Weights of a small sound classifier.
Model: arch quartznet, norm batchnorm, activation gelu, depths [2, 2, 2, 2], widths [128, 192, 288, 432].
Training: adamw at rate 0.0019, batches of 64, held-out accuracy 97%.
Data: trained on short read English sentences (LibriTTS-R), 26041 training examples, 98.3 epochs.
Rows from block 4, named by matrix and row number. Each number is 500 + 25 x the weight over its row's rms, rounded and kept within 0 to 999. All counts start at 0. Numbers have three digits each. After the name is the row's rms in percent of the matrix's.
# short0: shortcut pointwise conv, stride 2 (model.blocks.4.short.0.weight, 288x192x1), inputs 128-191
short0.49 102:476489484476490474504473486509477493494501526430493494485473484532474513551473479535511518528486502489477499485510500464474488498451489505468531495478486466470444487479494493492489420472528508
short0.50 093:510509502531525494488528523509515534521572496492512553496504496560502481498496535476475475509520514513520500487444522491447511519498466495472533525494557519514504494524513499533478461527498534
short0.51 102:498462479498491472484504486535491501524461512492449490485497448518508481478488474472516442496496534535533480500529511486527478534483462529464488517504445510475472523508471472524488481456497439
short0.52 103:448506471529505493448506535495516491468512488513521554492509523511518495503485546474471489541493522497524468497494512493523522516505484519465520513509531464505478507497519502504455414524471528
short0.53 097:506512523524503461537468474558519493506482506498461492508529480496481515409561501510511512505495498512550515519487544507550465498478500521513487480516504499483492496508463490492543497483526492
short0.54 095:520510492481512470495481495502473518562475540460483480471456526486520495520493512511520472493491531538503487522527510448467521511480470517438514505506476484498489494487518503505526509464475518
short0.55 109:483510532489517446489482492507479509472488498469479496506478479531497500529486486503510531512496505512490526520513511495466503504449481518493491514487466485477413514480471465486490445474516500
short0.56 094:525498499487501488493527494502454499490516479513478484502516463521510484475501474486498520528507479484520472486517473523464513506494500483553476502510486468488481467465454473506496502467509533
short0.57 099:500501464516484477549489503483512478511519506492467459447490504488449468470500476434517497497483469492492525483525529481559501485468540505505500485490487491488476457481495506502518516482559491
short0.58 098:543499506498500510500501460540459530510508490491494488524497492509508455452516485494547521525505499522486537468508460517426492505517478486525493504475485505517523511504464476504502542482493514
short0.59 101:484507491533527513471535521508511504515526514493478534495501504565479494501482524458481460527500508499510514492473522467484505528491478508455524510486529512491490490522512505519448442507503547
short0.60 095:487470506479516518508526490507499490463497444532469504475525507509487490486495491460528523503489480493511498508531468549448471506509455499542467508478494481502506478452481477481458440493521531
short0.61 096:502525485511482522521519516477511486467490496509526526497503538478499541527480550499509471510538506474508500490491505493521515482544526506482523494487549481522499531539549559476494503533476490
short0.62 097:517520490505472528531504521493507522535502477484495527509475520460487464515520529500536488519517522507525521490508478473476536537522445476473531525486510522496483532510536509519507459512466507
short0.63 099:489510506529527495507507525524518505530557519473494513504489485555482491474491505504509499513506523506504506517477521465510494538463473508471520534513523519496484492515505490538483460495529520
short0.64 100:504488504517494466509505512491484476510506516525459517504488489509532480459455511410549474522483503496511522521562512522538499557498502516482482491490463508507508487523477513502507493481505454
short0.65 104:488519458466515486480501486498488502499500498503478470508484515423495487521533481502498523505511535495498468499497498525455522521516465453504539520493472468533524481444476512484498467437470554
short0.66 102:532485531456502497495533472511464503497475470502454497506549492513473500522505481464510535505508503488508506472500441515444489494505498450533477471509476491497495459455479456493505518464540527
short0.67 109:506519522454467493503527480489479481493505460488466441515514499508482506480488445471515477487459499450500488491499426511479496486485492457503497484503437485495497483451458500471505507456532505
short0.68 095:483541495522497470482497501488488527552522495480488509511476523449497456499516545488508487505515544500514488517501505491440522544491419513476522516489490509511498507511518506500486460495470554
short0.69 098:495506497483498489512476472482475508521482525474494518474455466518479510512482497487475460507525492506465486495495498427556488529485511507451489498512509527495493504518510514525515464514544479
short0.70 096:499502534471482504495527495471481490461510440508473468487507504525507505449470458461499479510464494459497498492500475540484496495491477478519497519490459489508497478465474494507480488470518521
short0.71 094:502519485482483515469512489517490487508494516473485509501495465536498517504473475511441505537504486509478520490494499487477513538481500495493498511508514534466478515538495505528498509523489490
short0.72 109:518513514470500499500538502479481500474503455492467442523512481512487491463496444471508482466455497460501471498490480510477504479486491465510478513524454467484494456438448465474503492456492511
short0.73 096:535510528497518465519520476535450538488490508522483474515521438478529509439539480523503546478512520518499484475524480513486494495518540503524497488519490503509518498482517481518519526480526499
short0.74 107:502519495492452453498520494506495498487513487462500477445492504509522535510488453526478537521467475485492526497501517496497504478478537508510514500486469450460455473437470508506508506467521521
short0.75 099:495494534461502513495512521486495490514494464505475486497515491508482473475489482450498455489472498494506468504508463538479486511498489471535460514528479470498502474469473449486501521466508509
short0.76 097:544488500504509504515575495515477468465535470516506520496512466538502478517512509470484497515544468502523538467481495528465531474544511505519471509503526509543553466500498494508494496504549499
short0.77 094:557497525487495504503576487506472505484517484496470510495492490564536489465490521476476490512510527490497552491509484514484509534516513505534510522483484511506506507497472520499517547478514518
short0.78 107:507516495466490488508520509488493483488514456461492460494507519520500506472468461478489478465437474468488525505500505489503505496453493484496476516514463469459464490459460481476504483467514508
short0.79 099:507503513517472465510523527510479465516519448486482493456527548510511526458461494486544516509466481498506535517562537510531499500468533536485459476501476491482474513504482529501509516484548463
short0.80 101:497478473500483461485479507503496473527447566465478476475512524479440456461526473477500475476458505492520527499527504495536462494495548502514506477478460513477492520490477509506507561501499495
short0.81 101:469489486471485441476492478521469500518465548446488477490473465537494525555501454539499536531509508503477511477523497474527491498461499498490505494485470499453430502492474487537474482469511519
short0.82 095:511491440515503504491566489498497459496507535495458516498497503571459526525500517500468498485534500478511541460480509466482517499528484507461500506489536498506486492527514522507465466531502501
short0.83 098:483499507535522512514531516492514512452555458524497555500513512552506517513505533477499500508506511505500523450449511492501510499503493480473501514478595499517520480517521506493493486538501487
short0.84 099:503509492506495472473501519527485539506489488486493526446494515481495474434479510474499427550484536518499448506507502473528500568459468540472526509516492498470444533497515494529486496492488512
short0.85 105:495507556476515511459506496440483502488494445533528515507508488500527514509470493459451489490476508472486468463453438527502497502503470440492484497486513527553535525512487483479462516541513487
short0.86 096:514503484520498518497544499491490521477498506534521510495513527473497522528527538500472529504550540485537537483489488509485539456550503494503542496503521498526517494519550545486480489507518497
short0.87 099:493533461480512491507480513484486512537477512469487466501508538412482484541519522504514511502501560491521510522514502517447516498493462488493549502501453484502502487491500539479516480447463533
short0.88 091:504472459517482500590462490502501476509496481505465468454513516502446503481499493460497496512512449490506517487517533467549515463480536508502489460495492464497486464500507491487555527501554479
short0.89 097:471515505511518512468502507517504539527521484494556526519495492419501495509545533503456513532529510512505495503455514514461536504505479470478507503492519516518527525520502524497469470507492501
short0.90 097:481537506477474470510519482522464526486512458470492469488506487523469515541504468525482544474513485492510494466509474464534511473491501465472482498512502449480470450466483480482495485484549513
short0.91 093:490488463544522508492528501496494497472565492533521539506510494558507539504503531492479505502512494497488495473447517485469494481522507500471498516503583488517501479522523504502487467539499501
short0.92 093:481481491475489498481515495508483469463502428512478487470526503526504508495497486472493536495488480470498495478489471538466480481494466469536480512506486482490491473448487471475462460481508535
short0.93 103:476507508512480479451500518476498483506521493479485492457518479518537523451476484489425500508470489501490523529488541507507498477484535544522504526505476459490482501471469494511484545478491520
short0.94 099:500498474528500510513552511504494509463549494505529523488490517530498487518529532441492505501509501505489526439470513507508500463520519484481511515493542483518536463510511518511498474502532532
short0.95 104:496546456493502477496486479482490497546468504490484466525505530433466494506518510500492499497502545481513497505500505518465494517492459486501555493506469488505497496501486527465512471477464553
short0.96 096:501492461519500540514544490526492477490499497500486541517499501527493502523510532525499523480526524513501528458464501461489523490540484488480498493471566517517496473508546508487489485542507472
short0.97 106:461502480534514500416521535516503499491503508498480538494506520538499511505467541493458489554501509512493506501493524466508500531481471533456511509516505498483476487502512489525413457478505533
short0.98 103:496499445512507523488525521508479476546516553491482517493493502565488523530513534518492493497528500496503519513483512466474527504524496535461496520477528505495492496508524520531470456501492509
short0.99 106:475495476495497465468496499504488500501467519443464490478497512512502504488502477481503514527469528509491531506546523473531480529442480531467520501507464491438442496487470497507486453460514519
short0.100 105:533521529460513502509523526482494527483515457481480453537508499501461496491508455481506451444457529469507474507489474491480509489490502450501491521533471469495495482461464473457516531467510492
short0.101 099:530507503492483519497475472495484536510481481455492538490496483494470465490494493465490477552504519523486482496501483514490487582471466497498499489484512546469482517546485500541495481513503467
short0.102 098:509489559533519472465493496496518541507488480474506517491484492473514517425509541493480467501480493520497466572484512499455495504496496518513501474534507534511510494516506483479506528499478494
short0.103 095:491507474495478497492477495483500505538498521458474491481498511500486483516488510480518485497478501488516506522512504459477513510488434500436502518493474511478454517507516495518485436486467481
short0.104 100:492506534460494508515507487499484487463500442506465448505503499507489465451492444470520491486469484470494491488518443527500490487503489461516483502506454491510504473471445482486500486460520515
short0.105 102:495476517469514505478483477549485514547454537457480506504450465501490521529506522529495485505522495519481517505496501461513495522477462522482470468496494506470497482504488516504472463483519483
short0.106 093:511491461500485539520557493500494486495491481498495533513475508539501491535505514530508505505523520495505523469471479463472510501539459467468516490476550521509491503508546523479495480558469489
short0.107 097:540495513524495507517509518492520473508516482531524516519491505466535541477482521481519441511504475467478491517494497498481510502535476504471503479516517480523520507529524523470506450513469499
short0.108 102:516473509475477499509510468511472473497517464493445454485522509532491492454499444471513477498482478456511488490506454517489486485482484463518481488504447487489485478454484493494502501465526503
short0.109 100:498505488546508525499539552479536494486577483526506536513514514543509503501503533467496482523504517475500510476486525492501531515514494504468527538503586490516498495529524515504488448541497522
short0.110 099:509475493513524479489490505503493521523481499495479546452457479548516489483450514481504419534511523519505477500507507478514476567462455523467505504475510523479474514533504499527488471504496490
short0.111 102:497495496514539506511511517524492521510520481481511548486483498561490489499469519464508429535498493508490471489488506445481499549478466509451493517474526510484484510525505505542502462503515516
short0.112 089:515510480516530519521542488513504496514501518499469537518493480549462515518517520505507475486532524509498513474486501456491504525518476503449507513476560515522500500521522522512500455533517491
short0.113 096:523533520506472488498499530491499502479511477497483470570519497500478512484491480516458478433483535468487499507445522499516507480493501459508516498558495481514508480498473484455507546496517510
short0.114 109:516477512497514486499504501496489456485509470488474447462540541536523532533510458516486528512506468463541547479498513488479508475473488487494487508522475450466448491458474478486517494463491488
short0.115 100:486518498505439483550477495496486493484507429465465492440505495521468537459483494492414494494494496480515539544472528474591491503495510515508498475535494460498503473489471541495533499482506501
short0.116 095:503492488469488447508530463517500487460490516477473481525507452495503541491486498507488535484470476483482527430470462473481483471466525476489473478460510528476485450482511489498499511496526490
short0.117 114:487464484509476465607460504464497493500487529502468505501488507461485476488502516461540467524488464486503513507509517512523481487501535510520496472470508442496502486503501500460583530499500482
short0.118 098:499501511515489478577473539486507453501522479509500496457495505500496527464475492476492539505497456483500525492532545485590504498489534518497480491510500479502498480500489503508538524486554469
short0.119 104:462498535514499504395512513506499489464505485498519519472488515504509509500429523485455476511526508526495521510516508508529476505516480559497484493488468503517505509491488480504429497448474493
short0.120 099:485505483508513530430480518503504491532489529464475484484479540460492480493507501498476508513503527524479524532549496507518515523502472536507532524484476516468514517514474508534474484461456532
short0.121 096:525517546488520520521502525481522537488513472515517542518485506519480489505486503485511456534509526525477444476477451516529518549501506478503519542481559542531524535539514503493520538547481457
short0.122 106:512475535485514546529504520475500519471521459535520507530472512525520522491484484549544459512516538501490514472500505515528549503550453479483533517502511538561560500508530520489525514529495509
short0.123 093:489508447525473534519533496487509497500476488511476527494498546530464493530508546499504498509515527480517514491512502473492506518524457496457543482484534512506483502521541550491483456531492522
short0.124 097:493459490469480508497525460503489476469501459520481490464516513519512515496490486475511544494494479479500509478510456537458485484504470479555473503466489503492500481451476464488462451483517536
short0.125 107:492466481496500550504532489522494489488496533546514499527487505499489474517560495494511521506528526521504527486500508510494519478569506490494508496522494512539576495512515512493466468518543519
short0.126 098:495502474519530507490518515513501481504519498503502557487502508529502505505481524464498420533507507504504479498507526464523516548507483533444505519496547482496491507527508536526481431518515503
short0.127 090:478539494490500489459531497540522513534475503546513491496529499436493471482521503496489517495517539512541527505469520537476495534521487507531505503503501499493506455470515514521450470456487504
short0.128 104:509462525471466520515488449504479468504500469513450463489504527531486479459505459467528471502496478458518490500515445527482487492493476463506489483507456499503498498463501495472501485478504499
short0.129 091:490480497484507594534506485520521490485496503502502483491475584514469462487486487490500472513509519503505525510528493520488502503541462493494504514488489534526560481500500489506496492491515550
short0.130 095:531465486449483492503471453450457499530464514486473499463484445524516534519475456534491454499520500482519493489505482493534444523487499484471501504479470526468478520537490513549509539506507477
short0.131 096:518483524473509459522527483512467525481498528492508503501483443478541504462525486485501553467476501519493465454485483477507487499480539481505486498478510539503511498482521473522506512501536495
short0.132 103:478510492509499474449477505491498523516471524468487511454498514504500485500479506471486505544465501506491530494511513472480499532454457526474523498519481497464432517507468500501464441481481538
short0.133 107:508489530499502460503532490446514475467498444513450478491472481505522506489470467449506485483478498478502519476494499505446517484456489477516497518498485490473444505502463456480505488507491471
short0.134 112:494531518452463494500533491477493507468506447474487449508497490503492513513484455489496498485474495448481477493498466506494500479489495462497495504510434461481494467412466482483492479438525517
short0.135 104:497533526452493514509514501493497523470486438493470453523490497518485477487493446467523440463458513476494469513516455504512491509492482466488487505513443478496507474438452481470498474450526504
short0.136 102:486498475504520510457525504548506508497475502462472528514484487486452482508509521511499466521523531524493502482489492449523500541487479511461518495495523508498481492506522489514467470510507502
short0.137 096:497478495493496528566490526483491487540515424512506478487516554522491527468452495522594471526486476483503525539522545510520520500520505533473475493480493519510537505483527540518513482500522453
short0.138 102:464521458501530493461498534494506506551474523473496502498510527417470487515519524480495505506499556531520517527534526509522500528481506536514538507506477487494492500484516519504497526464475518
short0.139 105:528498497495506527488501506507468499468502502525528506555485486490478527525566490522492545522546531507481544444465511509495540472550502447478511491543507484530553504509502507500493508528536478
short0.140 096:541520471502509574480552513525505487514525510480482509507493517535480522517533500525478476483527536496485571497474496492496561498558504519502515532478523521520521509530526517533477482511523513
short0.141 098:462495506485476492485485499493467492502469514481463467497508518539500488532497460482482497506501496493525523488563518503555492504519477503494473490527460540493523525511471499524509506477489467
short0.142 095:504491440515476527516536507490504497540487506513486525499493527511482484510496532493510493522508526485530509492504491467487523514544456484454534498490520503506482515513541529496487450539463513
short0.143 100:506497460503507529473526513507485493516513516502475540505488488548490520524502525532485492485527515493490538484470482462465529504528472519478497514463547526505493483510529512514453459527462502
short0.144 092:523490462501486522509549474498482501552499512493483495492479526492498527521525527548506504511532546501516515505485488482466540504526468474462514480457505484478470458484548530492484472502492474
short0.145 100:511491506464466491510530488485473499470493458503460451492509498517484502461480449459518484489465501458507489481508462522491480495486487462508496493496441481491484460446467492496492501455531519
short0.146 096:499488452518476525498510507475490482552499516497488523485509549529495486522488531484506479508505519481526518497504508464473511529525458512460521504494514517504490508522545516529481461516464512
short0.147 106:509502525462469510495519488485483490481504442490467448505503511515488503498496444478512467485498494445506487498495444521485497483492477449508482475520433486512509485446479500460491500458529504
short0.148 089:496500517491512503451513526445499467515532453474470496489519512555515522476465494456459478482486501482487509493486481534482494478493477502529493518491505507509502462483528488517467504511519521
short0.149 094:501497453511511542510565492508505481467508500513490530528494500534487489536516518511483515483538517511498525437463504491505505495545503473500514504479559497522503473515539503490494490547524469
short0.150 094:490474511450482517514511476497495495476484461515444471481501539524454493472493467466524497490485494479510488509516481550469493492498471474515476499512456496505506466440480495484472473464542520
short0.151 090:521509500522488487454521481532510497491486472510452527514514506491471475463518554504459480527490494537531494493472538490488494523497463503483483498538488524487492503509520466516468498475470470
short0.152 103:552539515513483461462514443540507538497460499477467502543512478442469480435520509486494469508480521530514476492433503483437456531470461505495510475523480502496474500498504500510478526471498491
short0.153 098:489472462501496516529532506460488490464529449498528550494482474523490518542476498482509455512511521451468487469503493481505504487517478492477495508456557511538504514524511541480508463575461477
short0.154 096:502491494494484516586476516486506523515504447507486476498502513497456524473477498476597466509483483508499523513512539503521474487510510511478498495455493517500527493471519509502509489490543490
short0.155 102:471496457517496505465509530499503498511485516480476530481497529547492498507479537485490479557501514499481513497514514441507503545489455539438523505486500489480467494502520497526457455487493540
short0.156 115:438504472507498468454518515459504496464536465511546512440480495483508533547463495522481498544525500492469465516530524497517493495506503537486512510468499482510488508489496507506413420507527487
short0.157 103:498515488509513477385498500520509501503474515485484526484512496508503493493473519495442473544523521528516489493510503506528489555485498538495506506509495517480471509494487484535432510481480511
short0.158 096:496501459520487539513537510516502516472504481500503539519492498486490489515531534476517515514523518518517495465486508466512533497534487470470516485495540509513504495511518517481492479542504488
short0.159 093:529448515477499499509509467517458479490504487505481461491492478504522512458497459498508539490489476487492516449506449516477498475502507476542472499482474499499499476469476464513512510481512510
short0.160 094:494512458548476503485500531481481499525491478487504524508503541486505492516511564489503482505518507476540495502490516470476502529516450491457520489505510499494483530537545516508494478530483501
short0.161 094:491481488480485473511499496477512512503453507519481466508468542477521505469508486473500522539466489471474521474522522482456532507472475476482526463499457499491482509471483498446512457481472537
short0.162 100:548465540483517506525537474517469463469518452492511496476498485533521501477484499474503526493518469488503536455516459513454504491501468488536455529455491500498510480464471467492515474479512495
short0.163 091:495507499501531479491526491518491496521503534493467505481461469519477532488468498499491439507505513511485495526512536454525509511482490542448492499507516506506498489511504548512493472497495508
short0.164 099:512516482510532536516546475518509531520478478520483535490520487474472486550518515512517495499529562523523532460469497503537490546515492473531516513496551516493479487505538509524525516526528460
short0.165 105:471487487489523483490493506522506483509483520457475515481454482556489504518470507515509484516518514518470483499513510438529467523455480524438509512491490485468457481486496485523486472473534501
short0.166 101:489482495497536586523547518528526491497507525505531508496500552518494482522474512475520488529544493534481555483520527515496514477532494491511492511475496514486544458515475497516484499486535535
short0.167 099:529518498444479504492516466497479541529463528505487475487471445542533498506494438530478515507516490524533504488510502501475498506487488466482499487484481560478493522542474508537500491514513483
short0.168 104:478523519492480470460508492497504494482499521482489482478515496493515516514493452523462584530476479492479572495487505502494492463491534502526513509478488497486448520489466508508483515508500521
short0.169 093:504493484513493494612464522489495486512531452517478489459485527512490531493461498492530501526518460486477483503548553489569465493515537526489480480489503492508526474494498521532539523506514466
short0.170 096:514498518512489531497512492494510527506511510530525475556477519488464493510535489523486500501488521502501531478495521527506531474541500447480514505540472534530564511496516520483489495492543498
short0.171 102:520518515505489483511559496489459489441505469509500496477511471526499532488518509504403534492516509471525521493463513518532496479493519478534483465531493495499493467465487518489497457504507507
short0.172 101:478486495513502490558476517496503489517504454527462519484484498500517482440474515422589473522479486492482506518536521499531485526501509517468481478466479490514514490528488518473516476495544459
short0.173 098:468477473473483471460550515504462490515457530502445476487518531499490512527502470482489512508486517494536488508558499509523527512501479513496492474497460506469489508470476507507487478446481506
short0.174 097:510505453521484542522539531491523484524524505518511516512510542510481507522505534489512493519504536476515504484504503493512543517541491504460542519499536497509497510523552547516499453539483528
short0.175 098:480508508511531534461514464531526536518487454496523530514486535455503472500515504503492464540515517538501536499507503527539522522517479496526509493516501544516533525533493479531489490524492496
short0.176 101:506500454476482536537457484501513491481476533490487508476495548496456451484475501498540473488485475495461552445511449496461469509513504450520476461497500521512502475533490477490518519519537545
short0.177 096:510488471488487480504489475470450492539468519475498487490517507489487480497478516479511502523502521468524523496506452512429476547470429497499526471486483507492476474524487495488501456480483542
short0.178 103:499499478485496515482508486547462497490510516520520515500509492465517490491558523550495552486515521530523532478479489507459530465544508479499496486481507500548510490511549514512474502510537485
short0.179 110:466498492497519471460468496528491512519513515464493514498470477532468508503478504525475515535497521513470485501500509473515471534452496533487516511476511478487467485487507474523464475483530528
short0.180 107:493494510494490489487507462527483491532499560480489492479512480482520441418575483466496554489465496516499514502485499509477493482482515476509503493504516503490496502477499513517478486509502531
short0.181 104:471478496488470511525514513464496477485529507492507487439504472522506524524496462497450525485490452458508505470489500471536475464487514488468480511531516475501491475465487492503521457507573503
short0.182 109:454487517517531502430494526523506501495517515489500527491493509538484518506459513521438511565487497512487511496474530474517509521468499530466511523498520497489479495509512467534404445489524519
short0.183 105:471505471511489514498498509500506512538483520469471515487485521538465478524513533494522508517506517523500523515518513445499498534498454524429520504490497494469478494495515496501488433480496525
short0.184 106:530515490506524498530486487461496503483513508518478481510487511530492552500523502501479501428473509463469496440503513486539459477514508497482493480525498510508514453473508511503504498503547525
short0.185 095:509497497502512501502478498465481513521495507464504502454446465509527511523444503488495430502497500503459466524484519475469488491481453508468501515465508495468479496493503530533514443500457482
short0.186 101:494466490493493410482496479466465492502500528491480471484474432500532539478487471483489533470468505461465518462473464495495487491472511456519489515480493494479452495463510477525506507496483508
short0.187 108:492494500456471487496519469499469483523488488506444436506518492510495501465493438467506497483463482455505487485511456499487478490485500458503477484495447484478483467448461474480498504463521506
short0.188 101:481527505492466517512528508528490488483498517485508487468498476527534514498527482485368513478482481497481521455447499491546506481494582470532495463531496479498502500493501505499510501519495515
short0.189 092:487471505463496504495482479475481473483498457493476461475503523510493494440455453456501521521480494467489536481519481520498511494495469465521492473471461508498498482491486494520488480483518532
short0.190 109:498506481504497481447523506498517526528528522481495485484539474513521532471485493527453507523479542493524495499491532500518519507472534537501505531533516480485483464463513494540469521483548537
short0.191 100:481476512468486496512529505517484501475459546521482478491486498508452452499527478449512482469484526488491475469518449508512470489511558458500513499470468482501515430458507484473509531469556488
short0.192 105:493505517456484512498508486499488497482484456511452448507505493513486463471502438463519469492479495472506478495516443528481494503502483448509479510510458483504502464462455469482496481451502511
short0.193 102:489503481535529529480533535509508502508513516497480544495496526562496498496468531461479431542503506498496499484481514465486517541500472520455526518483531509490487497527530512533461458496508540
short0.194 107:459492503522522504451494526514514491497525520499490528504496508555481525503459519517455504538488500503490505496484536468498499520478489536457516519489519495491483489511519473522423441488528512
short0.195 095:493497512472476480472504488507480467513499487506475471502527494505485488487487474475496546514486480493501502459490446527459479475493504465542492500471478479491485479465471438500479556473505532
short0.196 095:519486566485527519485481513506500506472517473495547547510497524519489470506472508486466460548513485513489480468467462510498500552488517475506485526488535531510497528526519491527497510535478481
short0.197 107:500474485505490440471514509519470501516470539488442493500454502519518485453500483462498491486446523516474504511522509479524498527462484523465508480494462464469460506482482486485495489460498522
short0.198 092:470507510485476502563487492516496491467510544477502477465476495496487525461509480477417483469511470490497515503483496465585521481489543488504506483497492463521516456472491500495551494509560496
short0.199 091:515465477494484467478500472481465477528484522470483482481478483500519557488493480517488521462491482493466542445488486496468489482476516467528467482463487504474484471460490489513534537469498477
short0.200 102:488536497556514496483538531509510516513560505509491522512527531552500481493507546465471477514500519501517506504452524491465503523487463495470523525494531494491499497512511524512472449497502555
short0.201 104:507509522478488541527494509492501531534479485516512491534501527403495533502509499530520515507485529492507492493512469502494557489537479455469533485473489531529525517500550532486509513519514467
short0.202 099:494490512519526467437485492495519508505482522474512533466510480500510441444510514467461458548520523515492504498519490530523485598480486539525509508542514513490470514510500480524476472514498527
short0.203 101:460497476501515514474500523483508497474543504488505526478485491556469524567469502532468513546525520485496523483489514467523487509521481516457509537499537485503492493499494486540437426514521529
short0.204 103:506469483477490496470512477546459512512445530467466483493491454554501507545486452539475494501510523542484522477496501484525478517471481506483512497503457529457473514516476487544479499467488505
short0.205 102:530501506479493491496536479498456480476508473500462456521513478521506494452514456484491509473483468460508473483502482506483494474483503464527452489531467474478484456447452462478505502471501515
short0.206 107:467500474517505510452507521517502490487488494490475540485490515536482516522471540486492468528497498509480498493504514439514502515495463534446512503493506487481474489500516500515438449493497518
short0.207 091:487491466548497489494569472515505506477533494495504532500494506542493478506525521464483518511518501495519529456464533483488507499503488466474506500488553500506494487510502487506479453542505487
short0.208 093:501521484497479527517486525456507505442521451539519555492485503541486540512474525493497455524534510462488528489485497497521519491534476505484503513466563490551525504520533549476512499555480445
short0.209 094:510509481502500516567472497538492475503525491489502488469493532513461505488486489490467481466533481486500559466512514474588491504498501485483528496510495505505504476497489508518542509495587497
short0.210 097:514518483526511526523536534483511486484532458518543549508499524511497500506490558472523442516508512479512488506505507489493516515532494495465514511488564466507509508523527554498506436515493506
short0.211 100:485468492500514560503536513535501483473507501540504509526484519526488473520541502501502519517531509533509529472493518527496525487550479484508475513499502519533569487508498491498464468513528527
short0.212 094:529512525508502532610472505500513496495511436491515496459487576520476545490459504546481483502498487481483533476492507470575492490521505475492494484517502498513528451499508520496565501506541497
short0.213 099:494485497461460483492512494494455473515473520481445462486503533509494497496486454482509511499497505475512525501545489499521511501485490498475456481515449524462490509477461516500498504438520479
short0.214 099:518503497478512492463494503471480504495481463497460490492512486520467498511473469474475437464481510491486464516527526472523483522491502525451462499542498519476496509503459496507497503513497480
short0.215 097:508514510516532474474453522490487515516517454467490495478505487483484488477475503477476443485499532511501469514494520474492521517443427511472490514542485508486439504510492502497498479468505496
short0.216 102:501480511490528492490477472508469508528467506483509548482455478507494503529475520525486433530523492526482470515489504477503475530479467512472474484468518520490490508525490514531499482517496466
short0.217 101:489490499473498480481495487542470518497459516454471487489504439547466497509500451534487503505475518506467549476510492513541481538456523499508518513502473532461446507528483479519488520501513532
short0.218 100:524501510478509539486477515481515500493524455431507467513480531482513496498491477514487452481464506477489486516512508490467490521504454490465516521531499473505513504458468501469500468483462536
short0.219 101:506499503483500489485486506489496500498510489503502513461485501455500489477501475487498444534507514497512441516531501516544491533494482535486506530478489507497493547497513507526495513495443425
short0.220 101:484518514543536496479526527509516517497551517520509531512524518562501506487506553465468469515506495501514498499447524495457505510492481506468509523501528497486495497514505510521468448493504531
short0.221 093:473517499492529466451474506488470512536464519485498499467470481495505491437480510479495508518489510523481495524514512503436497521449436533503518491496472498460444494510468496482471452470470538
short0.222 105:501496489466504481482530508466462490490508455485473478481504494523518520478481467482489503471471476463500503512496505503483485500468496501515465509517453474446456476428459474488493492463500525
short0.223 097:497499506470497491492529519492484487453510414503481482475522488522496504486492461467503517492479501469501483494495471521482488491490477466533487528511461475497491471433453483488469472469519528
short0.224 102:498485514474480505503495468491471468480507460506454449498506509511493481448497449464517500496486477460505494480507452524481494482492496449523480490503463492502498476473469480496499511474513512
short0.225 106:497532511498469441511504504526490497493492485446504491471473487506502526508496490523478525501478463493501501510503498467517501477457520497483491480495503450444436459435493493475511486485531513
short0.226 109:537487505518523517536496513512484500542503485458516520451478509520505544527484530541486464490498456511495440468479464459543466498511514487500453456528509512496503490500539515471535484529520489
short0.227 096:500507460532481516509544528479515517484550486510498534498497537551485504495503535483483473512508525478498509471465496492493529507516476496467533526491562502510496504516541538509488467545487536
short0.228 104:510482521505495458457494494472491489494497508488474498459488490491502503431470495465481487479482502509504508545530532502522503497455504557482485487524467493483460504485482486466481486478483481
short0.229 092:486544475513516537518515523491525515502518493517523527487502535462474521513488518476493459542528529490516496490516517491550528521530502513467534531490526501515515544532544565523504476533484512
short0.230 100:504476570475516548477485474488514527532473496517490504498495508491526488469483502529473472541513491523493501532555478524492493530520460506488491497482472558518535526530474501548452481486502489
short0.231 101:534450546495533491520551486505456502464504453516520521487503468526554519467490507480520532495503499510493517486503474519455488513507472486517471506465519494508520450478472466490488454494512508
short0.232 101:481506471506463531493486498474495508510498471507488489483501549487469495494488517480488498488485521471518482506496486518458496509497444482501519507510496487486509487476519539473456441496469508
short0.233 095:500482507511514498453542508498516505510498503482479508497470459516513536463500516522459480493489463508474521556473533483469527501500507540507494500507517545488496484524480485481459491488478494
short0.234 096:503502515536506540489522545487545474474526481539544531530512506485510522526485555486493471516535497492511465500494516504527522498556526515486520509529548465529518522512539521510479481510494515
short0.235 094:502525470507498545537550508508506523498488454499509535520496509475461469534511511495526498527525531512524503466516482487513534518543482472489528486475527519506492516516530530495518481549489497
short0.236 107:508485514459471500496513475495467488509498461502439443510508493518494488463492447469520477490474490461510475487497452515464490493494484447512489491519446481491497469450457465478503517452501509
short0.237 097:511522495490513520514515503498479515523526515485516553502487474492477511526508519522508438502538541502482484502482485470510512518524497507467522526459545527530510523510531537540503470533494486
short0.238 102:475518482485504486532495497456480508553485500485501485522483534395493522520501509533512492501498531472487478498516493512492516501504460474494543484459477518520511530488499520488537501479456528
short0.239 106:529477478495470533494531478513478467510500522514477485538484500496470515517560479519496520502515529494501530480506506520519533476564520502477534484538480515533547513506534523500488491499559496
short0.240 111:507509503508493417504518503506488449498527499467492488478517487520517510448484491480479501487454449487513544482501519468506503485448513489483489512491492479470463495491487481482497496488522492
short0.241 099:475516500488474473459499533511504485517490508491474508455500477482503541495524516499389493473507501489498488487460492495502495503485526489563517512515500456474474491464496475490512548501471527
short0.242 108:525509540484488502498499479469482478500496474508461457531509513497480507506510458482502468467496523449518489486476454522475512451502487447516485499529470496517511489472475493460495528477501498
short0.243 102:491482501458478502499503495495482485487497457509469461484508498508501482474497456467514508485477486481506490486505452525468475492494499451540480512506465482494493474456454455480495504469507523